config = dict(
    train_examples=15625,
    noise_aug=0.01,
    n_mels=64,
    activation='squared_relu',
    mlp_ratio=4,
    fused_qkv=False,
    qk_norm=True,
    layers=8,
    width=256,
    kernel_size=15,
    init='small_normal',
    optimizer='adam_atan2',
    beta1=0.9,
    lr_schedule='cosine',
    weight_decay=0.2,
)
Rows from block 5 of a small CTC audio transcriber, named by matrix and row number. Rows with one number belong to one neuron. Each number is 50 + 15 x the weight over its row's rms, rounded and kept within 0 to 99. All counts start at 0.
After each neuron's rows are labels from the 100 clips, of 14976, where the neuron reaches its highest value: "strongest on" is what is common among them. Only what is clearly more common there than usual is listed. The data: read English sentences (LibriTTS-R). In brackets: how many of the 100, against the usual share in percent.
# fc1: second MLP up (model.blocks.5.mlp.fc1.weight, 1024x256), inputs 172-255
# fc2: second MLP down (model.blocks.5.mlp.fc2.weight, 256x1024, transposed), outputs 172-255

fc1.451:51 53 41 55 61 48 30 42 54 46 45 35 48 19 34 51 45 31 47 41 60 28 42 49 61 35 33 44 40 61 58 21 58 57 46 23 50 90 50 42 57 43 57 54 45 54 55 64 47 35 34 59 64 64 25 67 69 48 42 42 54 35 39 65 49 15 37 32 44 27 63 49 63 40 66 59 53 59 36 70 43 61 34 51
fc2.451:58 37 65 49 53 40 47 65 31 68 49 25 42 52 45 45 46 49 49 51 54 56 61 42 37 58 45 45 67 65 59 45 48 55 52 46 43 41 56 41 50 36 63 42 49 45 58 43 46 47 51 46 50 58 56 91 55 52 46 58 68 24 75 44 46 76 99 52 52 78 26 56 76 64 61 45 32 97 54 36 41 56 21 50
strongest on: the word "for" (34 vs 9.5)

fc1.360:51 56 53 49 44 57 49 40 57 36 88 39 33 52 42 61 59 22 44 49 58 13 34 63 65 49 37 45 34 75 56 61 38 43 31 35 36 70 55 50 52 13 28 66 38 53 43 38 61 57 53 62 60 55 31 59 73 53 44 40 60 85 48 42 30 33 54 38 55 51 55 45 65 50 59 52 75 53 29 70 06 42 50 54
fc2.360:73 57 70 36 50 46 42 58 42 65 59 39 46 49 82 60 50 90 66 44 55 61 46 46 17 59 51 21 31 40 54 72 48 59 39 49 43 49 54 50 51 34 56 66 55 47 47 50 46 77 39 48 45 22 33 48 64 53 62 48 44 33 45 24 35 15 67 46 51 83 56 34 56 39 47 45 49 58 39 54 19 57 75 53
strongest on: the word "were" (25 vs 4)

fc1.531:53 45 24 63 51 49 47 43 64 12 56 66 47 41 30 27 90 32 49 65 20 56 26 52 54 22 56 49 31 38 20 23 74 33 51 29 41 48 58 45 61 69 43 57 44 48 68 54 59 51 48 55 84 34 42 53 54 38 45 58 53 53 51 35 50 49 79 17 23 72 43 82 72 31 70 46 66 48 40 61 42 31 36 47
fc2.531:53 48 41 54 72 40 45 66 58 35 51 62 44 41 44 48 67 17 55 51 46 17 67 51 99 56 52 49 75 37 58 58 47 58 60 55 45 59 52 58 61 82 54 21 33 61 65 59 53 38 21 44 63 62 50 53 69 59 35 63 73 32 52 68 47 80 38 52 54 35 47 43 62 56 66 42 72 32 53 21 32 55 43 62
strongest on: text has "perhaps" (40 vs 0.5); the word "for" (33 vs 9.5)

fc1.672:68 47 38 51 48 76 79 57 60 55 42 61 43 64 44 14 57 61 61 60 35 49 41 58 56 50 52 47 40 60 21 32 62 32 60 48 64 34 36 74 79 47 18 73 21 58 52 51 50 30 50 59 53 55 56 48 36 34 40 54 72 59 43 64 63 33 34 41 25 44 42 47 66 69 64 45 32 42 62 35 25 44 25 45
fc2.672:31 39 60 28 57 57 41 33 64 42 38 40 29 44 28 43 51 17 51 45 48 22 57 50 56 54 48 35 20 53 54 11 57 53 75 61 40 50 53 64 55 84 63 29 41 50 61 73 44 60 57 57 42 52 69 63 51 45 47 51 83 73 67 50 40 46 48 61 40 14 45 45 59 45 51 62 68 55 39 54 70 42 72 52
strongest on: the word "i" (42 vs 20.3); the word "not" (33 vs 9)

fc1.104:63 90 57 61 57 66 40 25 51 58 64 30 36 33 43 43 32 20 54 54 56 31 45 50 52 40 79 53 79 50 16 66 48 46 54 28 42 63 40 52 49 30 39 40 69 33 43 34 47 92 32 68 18 55 60 51 33 56 43 77 61 73 53 86 43 46 41 43 54 29 73 34 30 66 54 36 55 71 29 48 64 58 39 42
fc2.104:31 55 28 46 60 35 50 45 35 50 46 51 57 64 44 44 49 67 41 45 41 42 46 47 40 67 46 54 33 48 44 65 45 48 67 60 58 56 61 53 39 33 34 66 50 56 81 39 53 30 28 36 39 66 55 49 59 52 39 20 60 53 79 50 56 70 48 30 53 53 56 89 47 22 72 40 41 75 65 26 47 64 66 52
strongest on: the word "himself" (27 vs 1.3)

fc1.260:50 55 36 62 68 64 50 20 52 36 46 52 43 59 40 31 60 51 65 61 62 43 54 45 66 58 61 61 49 79 23 35 54 23 60 51 46 37 34 57 44 22 35 36 52 45 06 14 32 70 39 57 42 83 62 23 51 49 70 47 73 57 38 71 50 46 30 40 63 52 57 38 55 43 49 51 66 80 61 57 42 20 34 45
fc2.260:39 48 22 45 30 39 39 56 47 41 48 49 87 47 49 63 53 50 28 61 36 39 49 47 60 52 55 62 27 53 41 51 27 68 45 44 31 19 86 56 27 43 41 55 49 38 81 47 54 51 11 40 40 85 75 61 31 49 71 43 30 24 68 73 60 40 55 43 59 57 18 71 67 53 41 35 28 67 44 16 36 60 46 33
strongest on: text has "friend" (31 vs 0.6)

fc1.183:53 65 58 40 45 70 57 43 43 59 85 35 46 63 61 16 50 38 96 48 48 11 50 39 52 48 74 48 39 69 26 49 61 51 52 34 43 43 60 33 69 55 48 38 49 55 57 30 53 57 23 61 33 66 27 70 26 58 36 73 45 36 42 52 55 62 50 48 48 67 62 72 21 49 49 50 40 55 43 61 50 34 49 46
fc2.183:91 61 64 45 57 45 35 55 52 49 70 57 63 54 70 32 72 41 39 51 68 70 27 38 62 59 56 51 60 31 27 54 51 59 55 44 51 36 59 59 44 23 73 57 73 75 37 56 37 90 36 52 53 46 98 21 63 64 66 53 38 55 57 61 44 36 69 68 43 67 66 46 65 48 32 45 52 52 54 67 49 33 60 38
strongest on: the word "himself" (41 vs 1.3)

fc1.381:39 69 41 52 61 58 77 53 48 41 51 52 47 45 24 42 47 40 47 62 29 44 34 52 45 47 72 59 51 52 30 20 56 40 43 69 41 40 45 50 62 51 36 46 54 49 44 41 47 65 54 52 42 41 73 60 49 37 74 53 57 46 55 56 49 52 45 48 48 57 41 65 59 63 34 33 48 80 58 68 42 20 36 57
fc2.381:41 37 47 43 42 48 55 42 39 36 52 24 30 45 68 57 61 29 37 57 40 66 56 55 73 63 42 62 67 52 66 52 55 49 59 28 46 57 46 51 47 65 35 58 47 59 41 48 50 36 60 50 54 51 45 74 60 47 28 59 62 32 44 52 41 52 48 46 53 58 60 60 61 60 46 45 49 37 32 48 37 72 36 32
strongest on: the word "i" (54 vs 20.3)

fc1.517:70 53 62 62 55 69 33 37 50 52 77 30 28 53 43 54 46 24 59 42 40 47 33 42 76 20 43 49 67 48 45 46 27 60 11 65 59 55 54 37 46 44 51 52 34 45 61 38 73 64 64 76 68 37 28 60 55 68 35 60 55 54 33 57 46 35 74 53 63 59 82 60 48 48 61 31 60 56 79 53 54 25 67 42
fc2.517:40 28 44 41 52 39 48 62 58 62 67 53 70 52 83 59 69 76 51 54 42 53 53 44 63 65 51 51 50 47 43 70 48 55 49 57 35 56 59 53 53 68 62 53 47 41 57 51 53 54 51 44 44 62 26 57 54 54 52 42 34 41 36 45 58 99 41 52 45 70 49 35 69 50 29 48 44 27 45 44 45 60 72 55
strongest on: the word "to" (66 vs 30.5); the word "do" (26 vs 4)

fc1.738:75 66 44 26 39 58 43 40 42 59 76 39 38 45 47 33 38 58 69 64 56 36 42 62 45 72 56 36 50 56 50 53 43 55 28 54 58 38 40 51 74 45 52 47 35 62 69 49 60 76 30 50 31 46 15 77 43 42 39 99 41 60 61 46 41 68 48 42 49 15 70 61 35 62 56 60 32 62 35 51 46 56 03 64
fc2.738:48 43 54 35 47 42 37 53 37 67 46 62 28 50 24 59 41 74 68 60 42 48 54 56 64 76 55 66 58 34 54 63 44 38 49 75 52 44 59 51 41 76 58 59 54 69 80 32 39 45 52 47 30 26 48 44 61 56 79 46 42 05 64 37 50 31 47 32 53 37 64 71 71 38 31 67 54 26 48 61 52 48 63 32
strongest on: the word "himself" (33 vs 1.3); the word "said" (26 vs 9.9)

fc1.434:43 47 45 50 66 58 41 44 53 07 71 51 43 71 55 64 38 55 47 45 28 32 00 45 51 38 58 39 63 49 46 55 53 45 15 33 35 53 62 43 62 50 54 49 57 35 59 60 58 49 30 55 43 49 17 41 50 54 38 69 39 79 33 57 44 40 27 67 51 59 35 44 26 75 69 44 61 47 66 43 50 62 65 51
fc2.434:32 54 46 50 63 55 46 48 49 43 46 27 43 52 47 59 43 99 51 47 55 48 47 44 36 58 50 44 53 55 43 58 48 53 51 47 54 47 55 47 47 41 57 38 57 51 48 52 46 84 66 49 48 42 59 44 64 51 49 40 50 59 48 48 50 09 48 47 51 48 17 30 00 50 45 50 53 43 43 43 55 67 50 50
strongest on: the word "for" (50 vs 9.5)

fc1.523:74 54 38 45 29 41 37 49 50 39 45 57 39 34 27 49 59 37 58 33 54 30 28 41 76 25 73 66 38 68 44 34 55 51 62 35 42 49 36 57 43 34 53 28 64 36 63 33 51 56 45 63 50 53 44 55 56 31 57 53 64 68 47 47 65 40 56 53 39 27 36 42 71 67 48 64 30 28 39 67 54 56 41 62
fc2.523:60 34 51 43 68 46 47 62 40 49 55 57 83 53 25 35 44 56 45 56 49 41 64 70 46 58 53 38 55 52 52 51 51 35 63 69 39 54 40 51 54 63 42 48 38 56 51 42 52 53 60 46 52 23 49 51 45 53 59 54 46 27 44 64 66 73 45 61 53 54 25 62 27 61 38 38 54 85 39 46 29 67 77 45
strongest on: the word "to" (62 vs 30.5)

fc1.535:56 68 51 43 42 65 82 44 51 43 50 53 39 45 52 54 43 31 59 46 50 63 54 39 49 38 63 50 45 72 47 12 55 41 44 31 66 26 37 70 57 79 47 54 53 52 27 47 38 63 55 54 52 81 56 47 43 43 15 52 69 81 42 48 21 43 32 36 43 72 64 46 44 60 70 26 45 60 56 53 31 32 40 49
fc2.535:43 49 41 36 36 66 60 59 57 34 36 39 58 41 58 36 40 56 72 67 61 56 49 44 76 68 52 30 41 61 66 47 51 26 46 45 77 28 49 54 49 82 41 28 42 52 71 36 45 50 55 44 71 73 51 38 26 47 46 59 41 66 70 44 61 52 49 46 49 64 49 46 57 63 76 61 11 08 63 38 43 35 45 63
strongest on: the word "to" (65 vs 30.5); the word "be" (59 vs 7.9)

fc1.566:41 47 35 80 53 52 56 86 52 46 64 24 46 68 54 29 45 45 68 56 25 48 56 49 42 43 45 65 42 50 41 41 63 60 43 67 22 41 38 53 63 44 21 36 51 60 66 22 42 62 40 78 62 47 54 56 50 48 47 51 60 73 53 58 40 70 62 25 51 83 76 60 46 29 37 41 50 64 46 46 47 31 47 67
fc2.566:39 24 50 47 45 40 52 55 49 59 47 51 45 58 38 47 53 98 53 50 48 59 56 46 63 49 45 43 51 40 54 43 52 46 50 50 59 60 54 46 54 36 67 55 54 48 31 45 47 59 70 53 66 53 48 85 50 50 61 51 36 22 52 43 54 66 36 48 52 28 00 54 72 42 62 41 44 32 45 54 21 52 85 53
strongest on: the word "i" (43 vs 20.3); text has "myself" (25 vs 0.7)

fc1.651:92 51 52 49 30 64 39 49 37 35 70 41 17 49 49 52 46 31 26 43 48 36 39 51 52 60 49 31 35 50 56 45 44 57 34 50 49 53 50 37 39 65 44 68 28 57 41 44 64 53 42 60 99 44 36 61 60 58 50 55 44 74 74 39 39 13 64 26 57 31 77 61 53 42 39 42 60 78 72 58 41 66 40 63
fc2.651:38 50 49 62 59 51 29 48 59 43 51 30 69 59 57 36 24 49 59 54 52 60 54 41 51 44 56 32 47 42 53 75 49 61 43 39 49 51 49 58 48 87 52 41 50 40 81 32 57 26 67 52 50 43 49 48 29 56 57 52 42 58 83 07 37 75 60 38 48 71 85 43 58 51 53 32 38 48 36 71 48 40 50 62
strongest on: the word "to" (67 vs 30.5); the word "her" (27 vs 7.9)

fc1.622:30 63 65 43 53 49 63 79 76 57 66 34 50 74 58 21 47 39 68 55 49 59 28 50 58 41 57 50 45 47 27 42 43 56 60 44 31 41 58 55 57 27 48 67 62 69 36 36 34 74 23 41 38 65 46 43 32 58 49 86 36 43 55 35 29 41 49 44 46 67 64 64 30 51 32 66 50 61 36 60 53 25 44 57
fc2.622:99 80 82 60 67 72 36 74 53 39 51 57 67 54 74 43 33 40 38 41 81 67 07 48 78 55 55 49 99 37 37 37 52 53 47 39 65 54 60 52 31 64 72 51 61 70 52 32 46 66 40 36 63 49 77 46 49 55 29 45 69 50 63 23 26 54 39 54 46 67 60 29 53 42 34 52 30 59 34 54 48 32 47 32
strongest on: the word "himself" (32 vs 1.3)

fc1.373:19 47 44 44 51 58 52 55 53 55 95 28 31 58 55 13 52 09 62 58 54 53 22 60 60 53 56 64 50 55 31 11 48 35 45 73 51 46 43 71 69 26 57 26 58 41 67 35 38 88 35 56 44 78 47 44 40 56 45 59 41 59 39 35 59 55 54 60 62 66 49 41 19 37 41 53 43 45 48 50 69 23 11 60
fc2.373:57 36 63 50 54 51 46 52 52 67 54 43 20 33 59 38 54 36 51 38 57 69 47 40 29 52 54 35 67 45 39 74 57 44 51 16 42 63 55 54 55 22 51 35 55 53 43 48 51 85 30 51 42 52 70 40 47 48 47 51 43 50 68 41 24 16 45 44 43 74 56 42 91 39 47 53 36 44 38 72 72 49 52 47
strongest on: the word "himself" (28 vs 1.3)