Weights of a small CTC audio transcriber.
Training: adam_atan2 at rate 0.0014, 4600 steps, batches of 64.
Rows from block 4, named by matrix and row number. Rows with one number belong to one attention dimension. Each number is 200 + 30 x the weight over the matrix's rms, rounded and kept within 0 to 999. All counts start at 0.
# v: attention value (model.blocks.4.attn.v.weight, 240x256), inputs 86-171
# proj: attention output (model.blocks.4.attn.proj.weight, 256x240, transposed), outputs 86-171
v.56,187,264,193,192,238,210,207,210,225,224,165,285,213,183,239,206,167,207,226,191,214,180,177,181,170,211,190,133,129,150,238,197,185,250,175,239,200,234,201,204,211,236,161,174,199,209,183,261,135,205,216,236,153,204,214,219,172,229,161,220,244,189,207,217,167,134,188,203,239,196,279,190,255,155,203,233,196,218,212,183,178,256,144,183,191,195
proj.56,164,177,163,181,205,181,169,201,219,161,192,193,163,180,177,219,229,197,167,197,195,197,179,214,201,185,195,212,205,199,215,249,210,229,215,207,219,233,208,222,194,193,181,175,164,214,153,178,229,199,160,169,216,237,152,213,166,184,211,228,156,175,214,199,172,190,182,213,203,233,158,200,188,203,205,131,203,208,196,189,246,181,210,188,194,198
v.57,222,203,211,227,160,215,191,202,222,159,212,205,228,205,217,217,231,231,230,209,213,164,173,164,162,176,228,206,203,198,254,213,173,219,165,232,158,239,149,209,269,148,206,143,197,217,199,190,204,200,206,207,172,201,230,229,180,217,158,161,218,212,200,228,195,163,189,220,188,200,180,260,215,160,181,230,178,246,198,224,202,254,200,257,223,135
proj.57,168,192,142,188,227,129,198,199,201,224,226,176,203,165,157,202,217,190,164,195,210,207,226,217,168,192,162,202,188,201,180,216,207,230,224,181,207,202,213,191,149,174,205,255,177,169,158,175,200,234,202,182,184,216,200,213,200,214,227,203,180,159,234,206,210,208,200,188,214,210,168,176,171,219,193,165,199,189,208,160,235,162,228,205,184,225
v.58,223,194,202,168,203,213,157,164,145,184,226,138,162,213,160,233,278,128,171,157,143,216,242,222,188,211,218,185,209,218,218,224,210,172,234,173,212,208,209,225,167,183,234,205,181,234,238,146,246,167,178,210,228,214,234,137,207,185,212,166,214,230,193,211,206,191,216,200,231,211,207,177,231,224,222,190,211,216,242,166,157,165,229,232,186,220
proj.58,230,218,236,241,159,243,256,224,219,188,276,231,251,193,209,130,196,206,211,273,205,231,244,165,185,246,144,249,230,195,187,193,209,182,149,215,195,128,174,204,216,196,219,195,254,189,186,226,167,204,237,228,174,168,265,200,224,183,189,235,229,183,217,179,218,242,211,186,184,142,188,228,216,245,221,202,182,172,248,249,184,176,258,169,166,194
v.59,183,186,208,195,225,234,154,181,221,119,256,175,166,158,147,213,184,185,185,215,203,207,202,266,167,200,198,197,205,197,178,255,160,213,195,214,237,156,191,217,147,217,166,201,165,217,176,154,235,220,215,242,229,230,208,196,236,185,223,226,223,205,220,183,184,203,166,239,173,207,260,148,182,225,186,216,183,253,174,179,224,178,193,210,203,220
proj.59,265,183,176,218,189,223,179,231,190,239,209,192,189,252,242,193,191,194,179,204,173,191,196,193,199,199,187,196,220,212,218,198,204,207,197,198,211,197,186,192,245,211,212,122,183,183,273,220,192,225,204,221,206,172,194,201,164,156,216,223,204,209,168,211,179,209,208,219,194,160,161,209,182,179,224,181,188,193,217,262,210,199,184,208,202,185
v.60,198,242,209,135,241,223,226,162,180,144,205,191,193,252,179,220,186,223,199,196,240,162,205,219,217,197,175,254,245,219,233,238,193,210,191,185,214,180,199,195,199,176,179,232,237,176,141,201,167,192,179,185,160,155,263,185,233,227,229,189,158,220,233,184,261,218,165,207,195,185,173,250,140,183,178,157,213,167,161,189,228,223,207,151,206,188
proj.60,234,209,244,220,137,227,160,201,228,332,203,212,238,198,197,175,211,182,204,189,165,208,254,178,280,192,218,163,215,164,189,164,154,152,201,131,183,174,195,213,174,231,247,183,214,228,315,236,228,175,221,230,184,172,218,152,173,242,174,190,200,223,177,212,195,229,215,205,239,233,243,186,205,220,212,259,189,155,221,177,165,227,126,225,231,206
v.61,205,179,218,147,215,197,232,234,185,165,206,200,211,171,190,216,213,199,136,155,177,186,239,221,193,230,180,252,181,185,229,225,186,230,222,182,175,201,213,168,164,212,224,257,186,184,181,119,193,217,196,176,202,159,204,195,255,206,222,206,155,193,230,117,237,249,170,197,202,214,253,257,205,207,242,220,209,179,169,196,202,189,197,179,231,182
proj.61,235,193,179,203,194,243,191,205,222,214,205,188,168,197,218,185,163,187,230,216,190,195,197,183,233,215,208,178,205,201,209,183,189,201,192,174,205,136,193,203,214,190,208,168,192,247,267,208,225,211,196,218,197,138,208,198,196,214,207,209,227,215,189,210,200,219,214,196,193,194,184,209,200,207,202,185,199,198,196,214,180,236,176,207,177,195
v.62,190,234,198,199,184,206,244,226,198,206,174,256,193,228,235,226,203,169,247,151,223,225,200,198,214,176,222,207,195,209,183,172,187,184,184,229,207,255,210,217,240,209,187,181,161,230,204,230,205,214,173,259,195,227,217,244,153,180,181,206,244,178,226,210,198,126,225,187,236,186,222,199,238,237,184,189,200,216,191,180,148,206,179,186,160,200
proj.62,179,196,198,182,208,180,204,180,202,203,220,191,195,199,136,222,211,199,144,195,180,185,177,218,188,213,217,217,183,196,160,236,222,226,199,240,186,191,183,198,210,178,195,181,222,204,143,161,238,186,149,166,217,225,142,190,213,219,185,216,171,208,223,173,171,181,142,218,188,233,164,208,191,164,218,177,202,210,165,229,213,209,225,191,218,215
v.63,195,196,201,205,185,142,251,274,215,235,174,223,201,145,197,221,177,182,220,215,224,207,193,211,193,210,203,178,184,156,189,197,179,232,220,175,264,203,187,230,206,278,173,201,238,216,246,157,153,207,176,197,236,199,166,191,213,216,179,233,205,234,180,181,202,223,132,191,186,213,248,201,242,187,212,241,237,214,194,202,228,179,165,194,218,217
proj.63,195,156,241,210,239,241,174,183,201,137,204,203,175,213,212,210,211,206,200,176,223,200,160,211,195,196,197,206,199,216,204,213,209,215,199,205,178,210,247,194,229,192,183,194,144,248,165,188,212,227,191,206,209,207,190,208,189,194,194,168,185,227,192,212,198,171,201,221,208,196,187,223,205,211,212,150,195,215,189,182,176,176,176,191,192,191
v.64,274,214,212,185,243,183,233,189,196,177,239,166,185,166,172,243,176,192,166,196,219,187,213,233,189,212,183,208,192,179,184,205,153,236,232,171,239,236,202,186,164,286,169,222,204,227,253,217,166,257,222,265,197,196,161,149,266,188,178,238,155,239,173,190,172,194,184,216,183,207,279,237,237,175,228,272,186,242,234,190,112,210,135,149,242,157
proj.64,141,194,195,212,221,250,150,254,204,247,189,199,166,204,193,197,200,178,256,194,201,177,198,240,230,221,212,224,188,204,186,208,207,257,202,172,192,188,175,201,229,168,189,145,155,229,227,172,231,248,171,217,218,185,171,207,150,230,184,201,146,179,184,215,191,202,181,205,201,185,141,176,185,204,201,129,238,190,179,181,210,228,176,205,200,186
v.65,234,204,181,199,189,177,178,222,183,161,207,161,214,213,181,252,223,203,198,215,195,192,173,243,186,188,165,211,201,178,185,188,172,188,217,224,199,213,164,237,234,194,175,198,239,210,197,230,199,198,192,212,200,188,216,225,207,208,181,181,188,166,195,227,233,143,228,201,163,188,194,213,172,207,204,191,194,245,148,207,166,204,145,177,173,175
proj.65,138,198,217,193,224,226,202,199,203,251,197,194,232,192,166,201,191,174,185,175,196,211,215,240,171,200,196,200,162,191,178,229,215,236,215,209,169,222,184,171,198,161,205,222,194,193,178,202,237,223,179,182,219,232,192,191,184,230,170,146,175,194,210,200,207,193,164,172,227,213,178,190,161,200,197,199,231,172,204,166,220,170,225,212,226,209
v.66,183,273,180,260,216,247,203,217,217,223,192,190,260,251,172,211,195,293,254,265,222,192,173,196,246,182,187,215,192,232,194,177,258,168,189,208,226,228,171,212,213,185,166,208,258,136,228,218,198,253,187,167,263,214,273,207,177,226,169,216,234,167,126,188,213,192,173,212,148,185,152,243,162,181,205,154,145,166,155,177,192,232,221,169,178,205
proj.66,190,205,241,196,179,104,243,179,194,260,197,177,204,158,194,207,228,212,229,198,229,197,202,145,133,173,168,181,211,158,216,246,166,196,216,215,226,229,256,175,171,230,226,230,222,194,145,222,167,163,197,207,151,250,203,195,155,212,194,171,191,204,229,200,165,160,217,234,241,254,304,210,252,148,232,267,245,186,208,178,232,143,155,212,224,223
v.67,180,157,218,255,207,133,210,235,202,249,189,234,182,205,168,209,210,195,260,217,202,191,194,181,202,188,226,250,185,162,147,237,203,228,258,184,169,198,197,215,169,195,169,216,227,191,301,193,212,207,162,212,209,313,189,201,261,193,149,204,150,219,160,191,132,214,222,228,250,204,191,243,218,204,273,226,213,192,231,242,54,180,161,271,274,181
proj.67,159,224,229,189,225,232,220,195,239,171,232,196,207,182,193,206,177,182,203,151,251,255,166,222,225,289,174,298,148,162,215,238,243,297,190,172,177,130,193,136,183,191,185,205,180,186,62,104,175,256,193,186,205,178,232,208,169,264,220,181,233,155,206,174,203,169,193,240,209,148,202,191,300,212,127,168,218,194,171,162,335,230,217,162,175,179
v.68,190,199,209,165,163,217,184,190,190,121,255,269,188,207,248,227,244,184,206,190,206,241,186,151,203,214,170,193,192,254,171,214,162,165,189,207,204,227,190,194,210,189,227,199,134,284,154,220,213,207,213,219,190,207,168,207,183,189,212,205,231,176,277,176,214,131,182,156,244,225,201,172,230,219,193,183,211,198,211,188,241,216,214,199,167,218
proj.68,218,184,162,169,217,198,180,220,223,210,189,206,217,191,171,186,187,190,104,218,140,191,217,223,206,184,199,197,197,205,196,186,220,220,196,236,200,168,179,197,193,211,204,193,220,172,233,209,259,191,193,181,210,169,198,196,242,199,204,255,129,185,203,197,196,237,191,187,187,197,140,194,146,226,189,168,150,219,203,222,160,238,234,207,249,211
v.69,215,182,221,231,158,179,247,200,220,223,167,202,207,212,208,169,173,186,126,174,165,222,188,191,196,200,174,200,188,161,190,217,217,191,174,204,195,176,218,240,160,186,184,192,195,156,232,217,209,190,189,207,217,160,226,199,178,177,212,209,249,216,229,181,209,210,234,194,207,210,227,191,170,204,195,196,221,203,214,217,164,177,167,207,194,175
proj.69,185,202,177,204,206,220,224,187,185,180,186,202,199,180,205,213,188,210,234,230,199,228,168,200,189,196,192,184,200,203,219,193,192,218,199,219,200,198,183,228,199,219,202,225,203,193,188,182,201,206,208,186,192,211,207,205,203,201,187,172,216,204,182,206,186,221,221,213,192,185,233,226,215,199,201,183,193,206,194,212,211,220,191,189,150,201
v.70,190,177,177,141,191,178,193,218,194,179,202,257,218,196,305,166,190,226,172,151,210,205,213,188,195,193,174,203,207,191,183,211,210,186,176,220,236,175,189,199,174,184,212,169,202,138,173,251,163,225,208,189,255,189,156,214,105,185,189,217,264,173,308,194,188,191,177,208,188,210,237,152,205,159,194,200,231,209,179,224,313,218,205,193,171,219
proj.70,219,177,171,199,207,148,155,185,189,215,145,232,206,193,166,228,211,221,151,241,193,196,167,217,190,115,250,90,201,226,207,173,194,247,196,282,174,241,232,257,213,213,204,228,161,257,197,153,284,204,155,161,167,176,158,201,281,198,213,219,163,208,165,257,207,256,210,245,197,203,177,228,141,202,206,184,158,280,198,204,159,267,166,210,247,205
v.71,190,210,205,192,154,220,176,198,208,208,225,219,228,249,195,186,269,180,279,164,173,233,195,177,244,201,261,207,236,191,183,206,175,201,179,193,181,269,176,230,224,201,227,197,178,241,293,143,198,155,207,179,222,238,220,185,193,176,177,234,207,191,242,229,230,167,191,189,231,198,190,207,214,265,226,182,173,192,216,169,162,166,241,247,199,241
proj.71,153,199,258,206,214,202,203,194,216,169,224,193,202,151,213,182,206,203,136,196,170,209,217,203,190,238,178,244,211,195,195,215,223,198,194,215,186,136,200,197,173,215,201,185,213,186,163,202,236,203,174,199,208,189,208,208,203,214,204,200,181,194,212,194,191,182,198,199,198,190,183,189,190,237,191,182,198,197,190,203,202,214,249,192,194,207
v.72,227,237,177,179,236,223,185,238,220,156,213,205,200,153,201,171,231,161,169,150,199,255,227,144,210,247,205,220,162,155,176,221,207,225,173,186,208,126,204,204,154,171,139,225,141,217,203,185,212,189,221,187,177,269,148,169,203,172,234,281,179,240,320,202,187,231,188,223,221,251,225,192,224,189,151,244,239,185,186,223,231,179,170,188,245,222
proj.72,211,138,247,214,196,240,152,187,195,201,199,250,182,202,292,162,188,248,165,193,140,200,196,257,156,211,197,215,235,233,192,210,209,202,173,180,176,138,201,275,209,227,195,166,177,215,272,188,242,238,164,207,243,139,199,221,194,227,212,198,246,226,133,244,208,274,220,209,149,127,183,215,138,217,195,141,158,218,202,212,163,248,224,233,177,189
v.73,200,172,223,141,159,193,169,201,210,275,196,265,173,181,300,220,187,189,189,182,167,273,176,195,206,178,212,190,189,201,207,193,186,231,160,169,206,231,239,218,235,244,230,219,178,185,200,217,147,194,183,190,148,200,144,213,141,173,191,208,165,204,319,213,197,205,254,185,242,182,270,131,229,199,220,176,263,189,235,186,225,198,195,153,142,221
proj.73,123,196,176,176,223,250,211,155,198,96,144,260,230,196,172,189,223,240,176,202,201,196,173,196,235,181,259,201,187,232,201,180,218,136,185,245,200,237,170,208,209,207,185,186,177,244,183,179,277,101,187,163,245,211,160,205,300,175,182,261,153,207,192,197,219,182,152,210,171,209,86,191,169,259,164,171,123,259,163,226,175,222,293,169,193,176
v.74,185,186,208,186,227,257,153,204,179,124,225,99,209,242,145,205,260,232,210,239,182,181,228,223,192,160,179,218,246,238,172,152,183,206,235,189,210,222,182,205,188,185,264,209,221,208,194,217,179,191,176,144,164,241,219,232,194,212,242,174,165,178,218,222,222,172,205,175,165,161,167,238,201,221,181,217,203,172,168,226,185,174,231,221,153,164
proj.74,240,229,218,196,202,229,200,186,177,304,202,196,250,203,191,171,233,175,175,176,211,200,296,191,236,214,198,214,195,196,183,232,202,187,184,191,209,183,179,134,202,200,177,189,217,210,241,230,182,221,200,236,202,189,201,186,237,222,173,175,204,203,199,183,206,226,194,193,238,219,196,201,165,198,199,197,218,204,213,199,187,223,183,210,257,204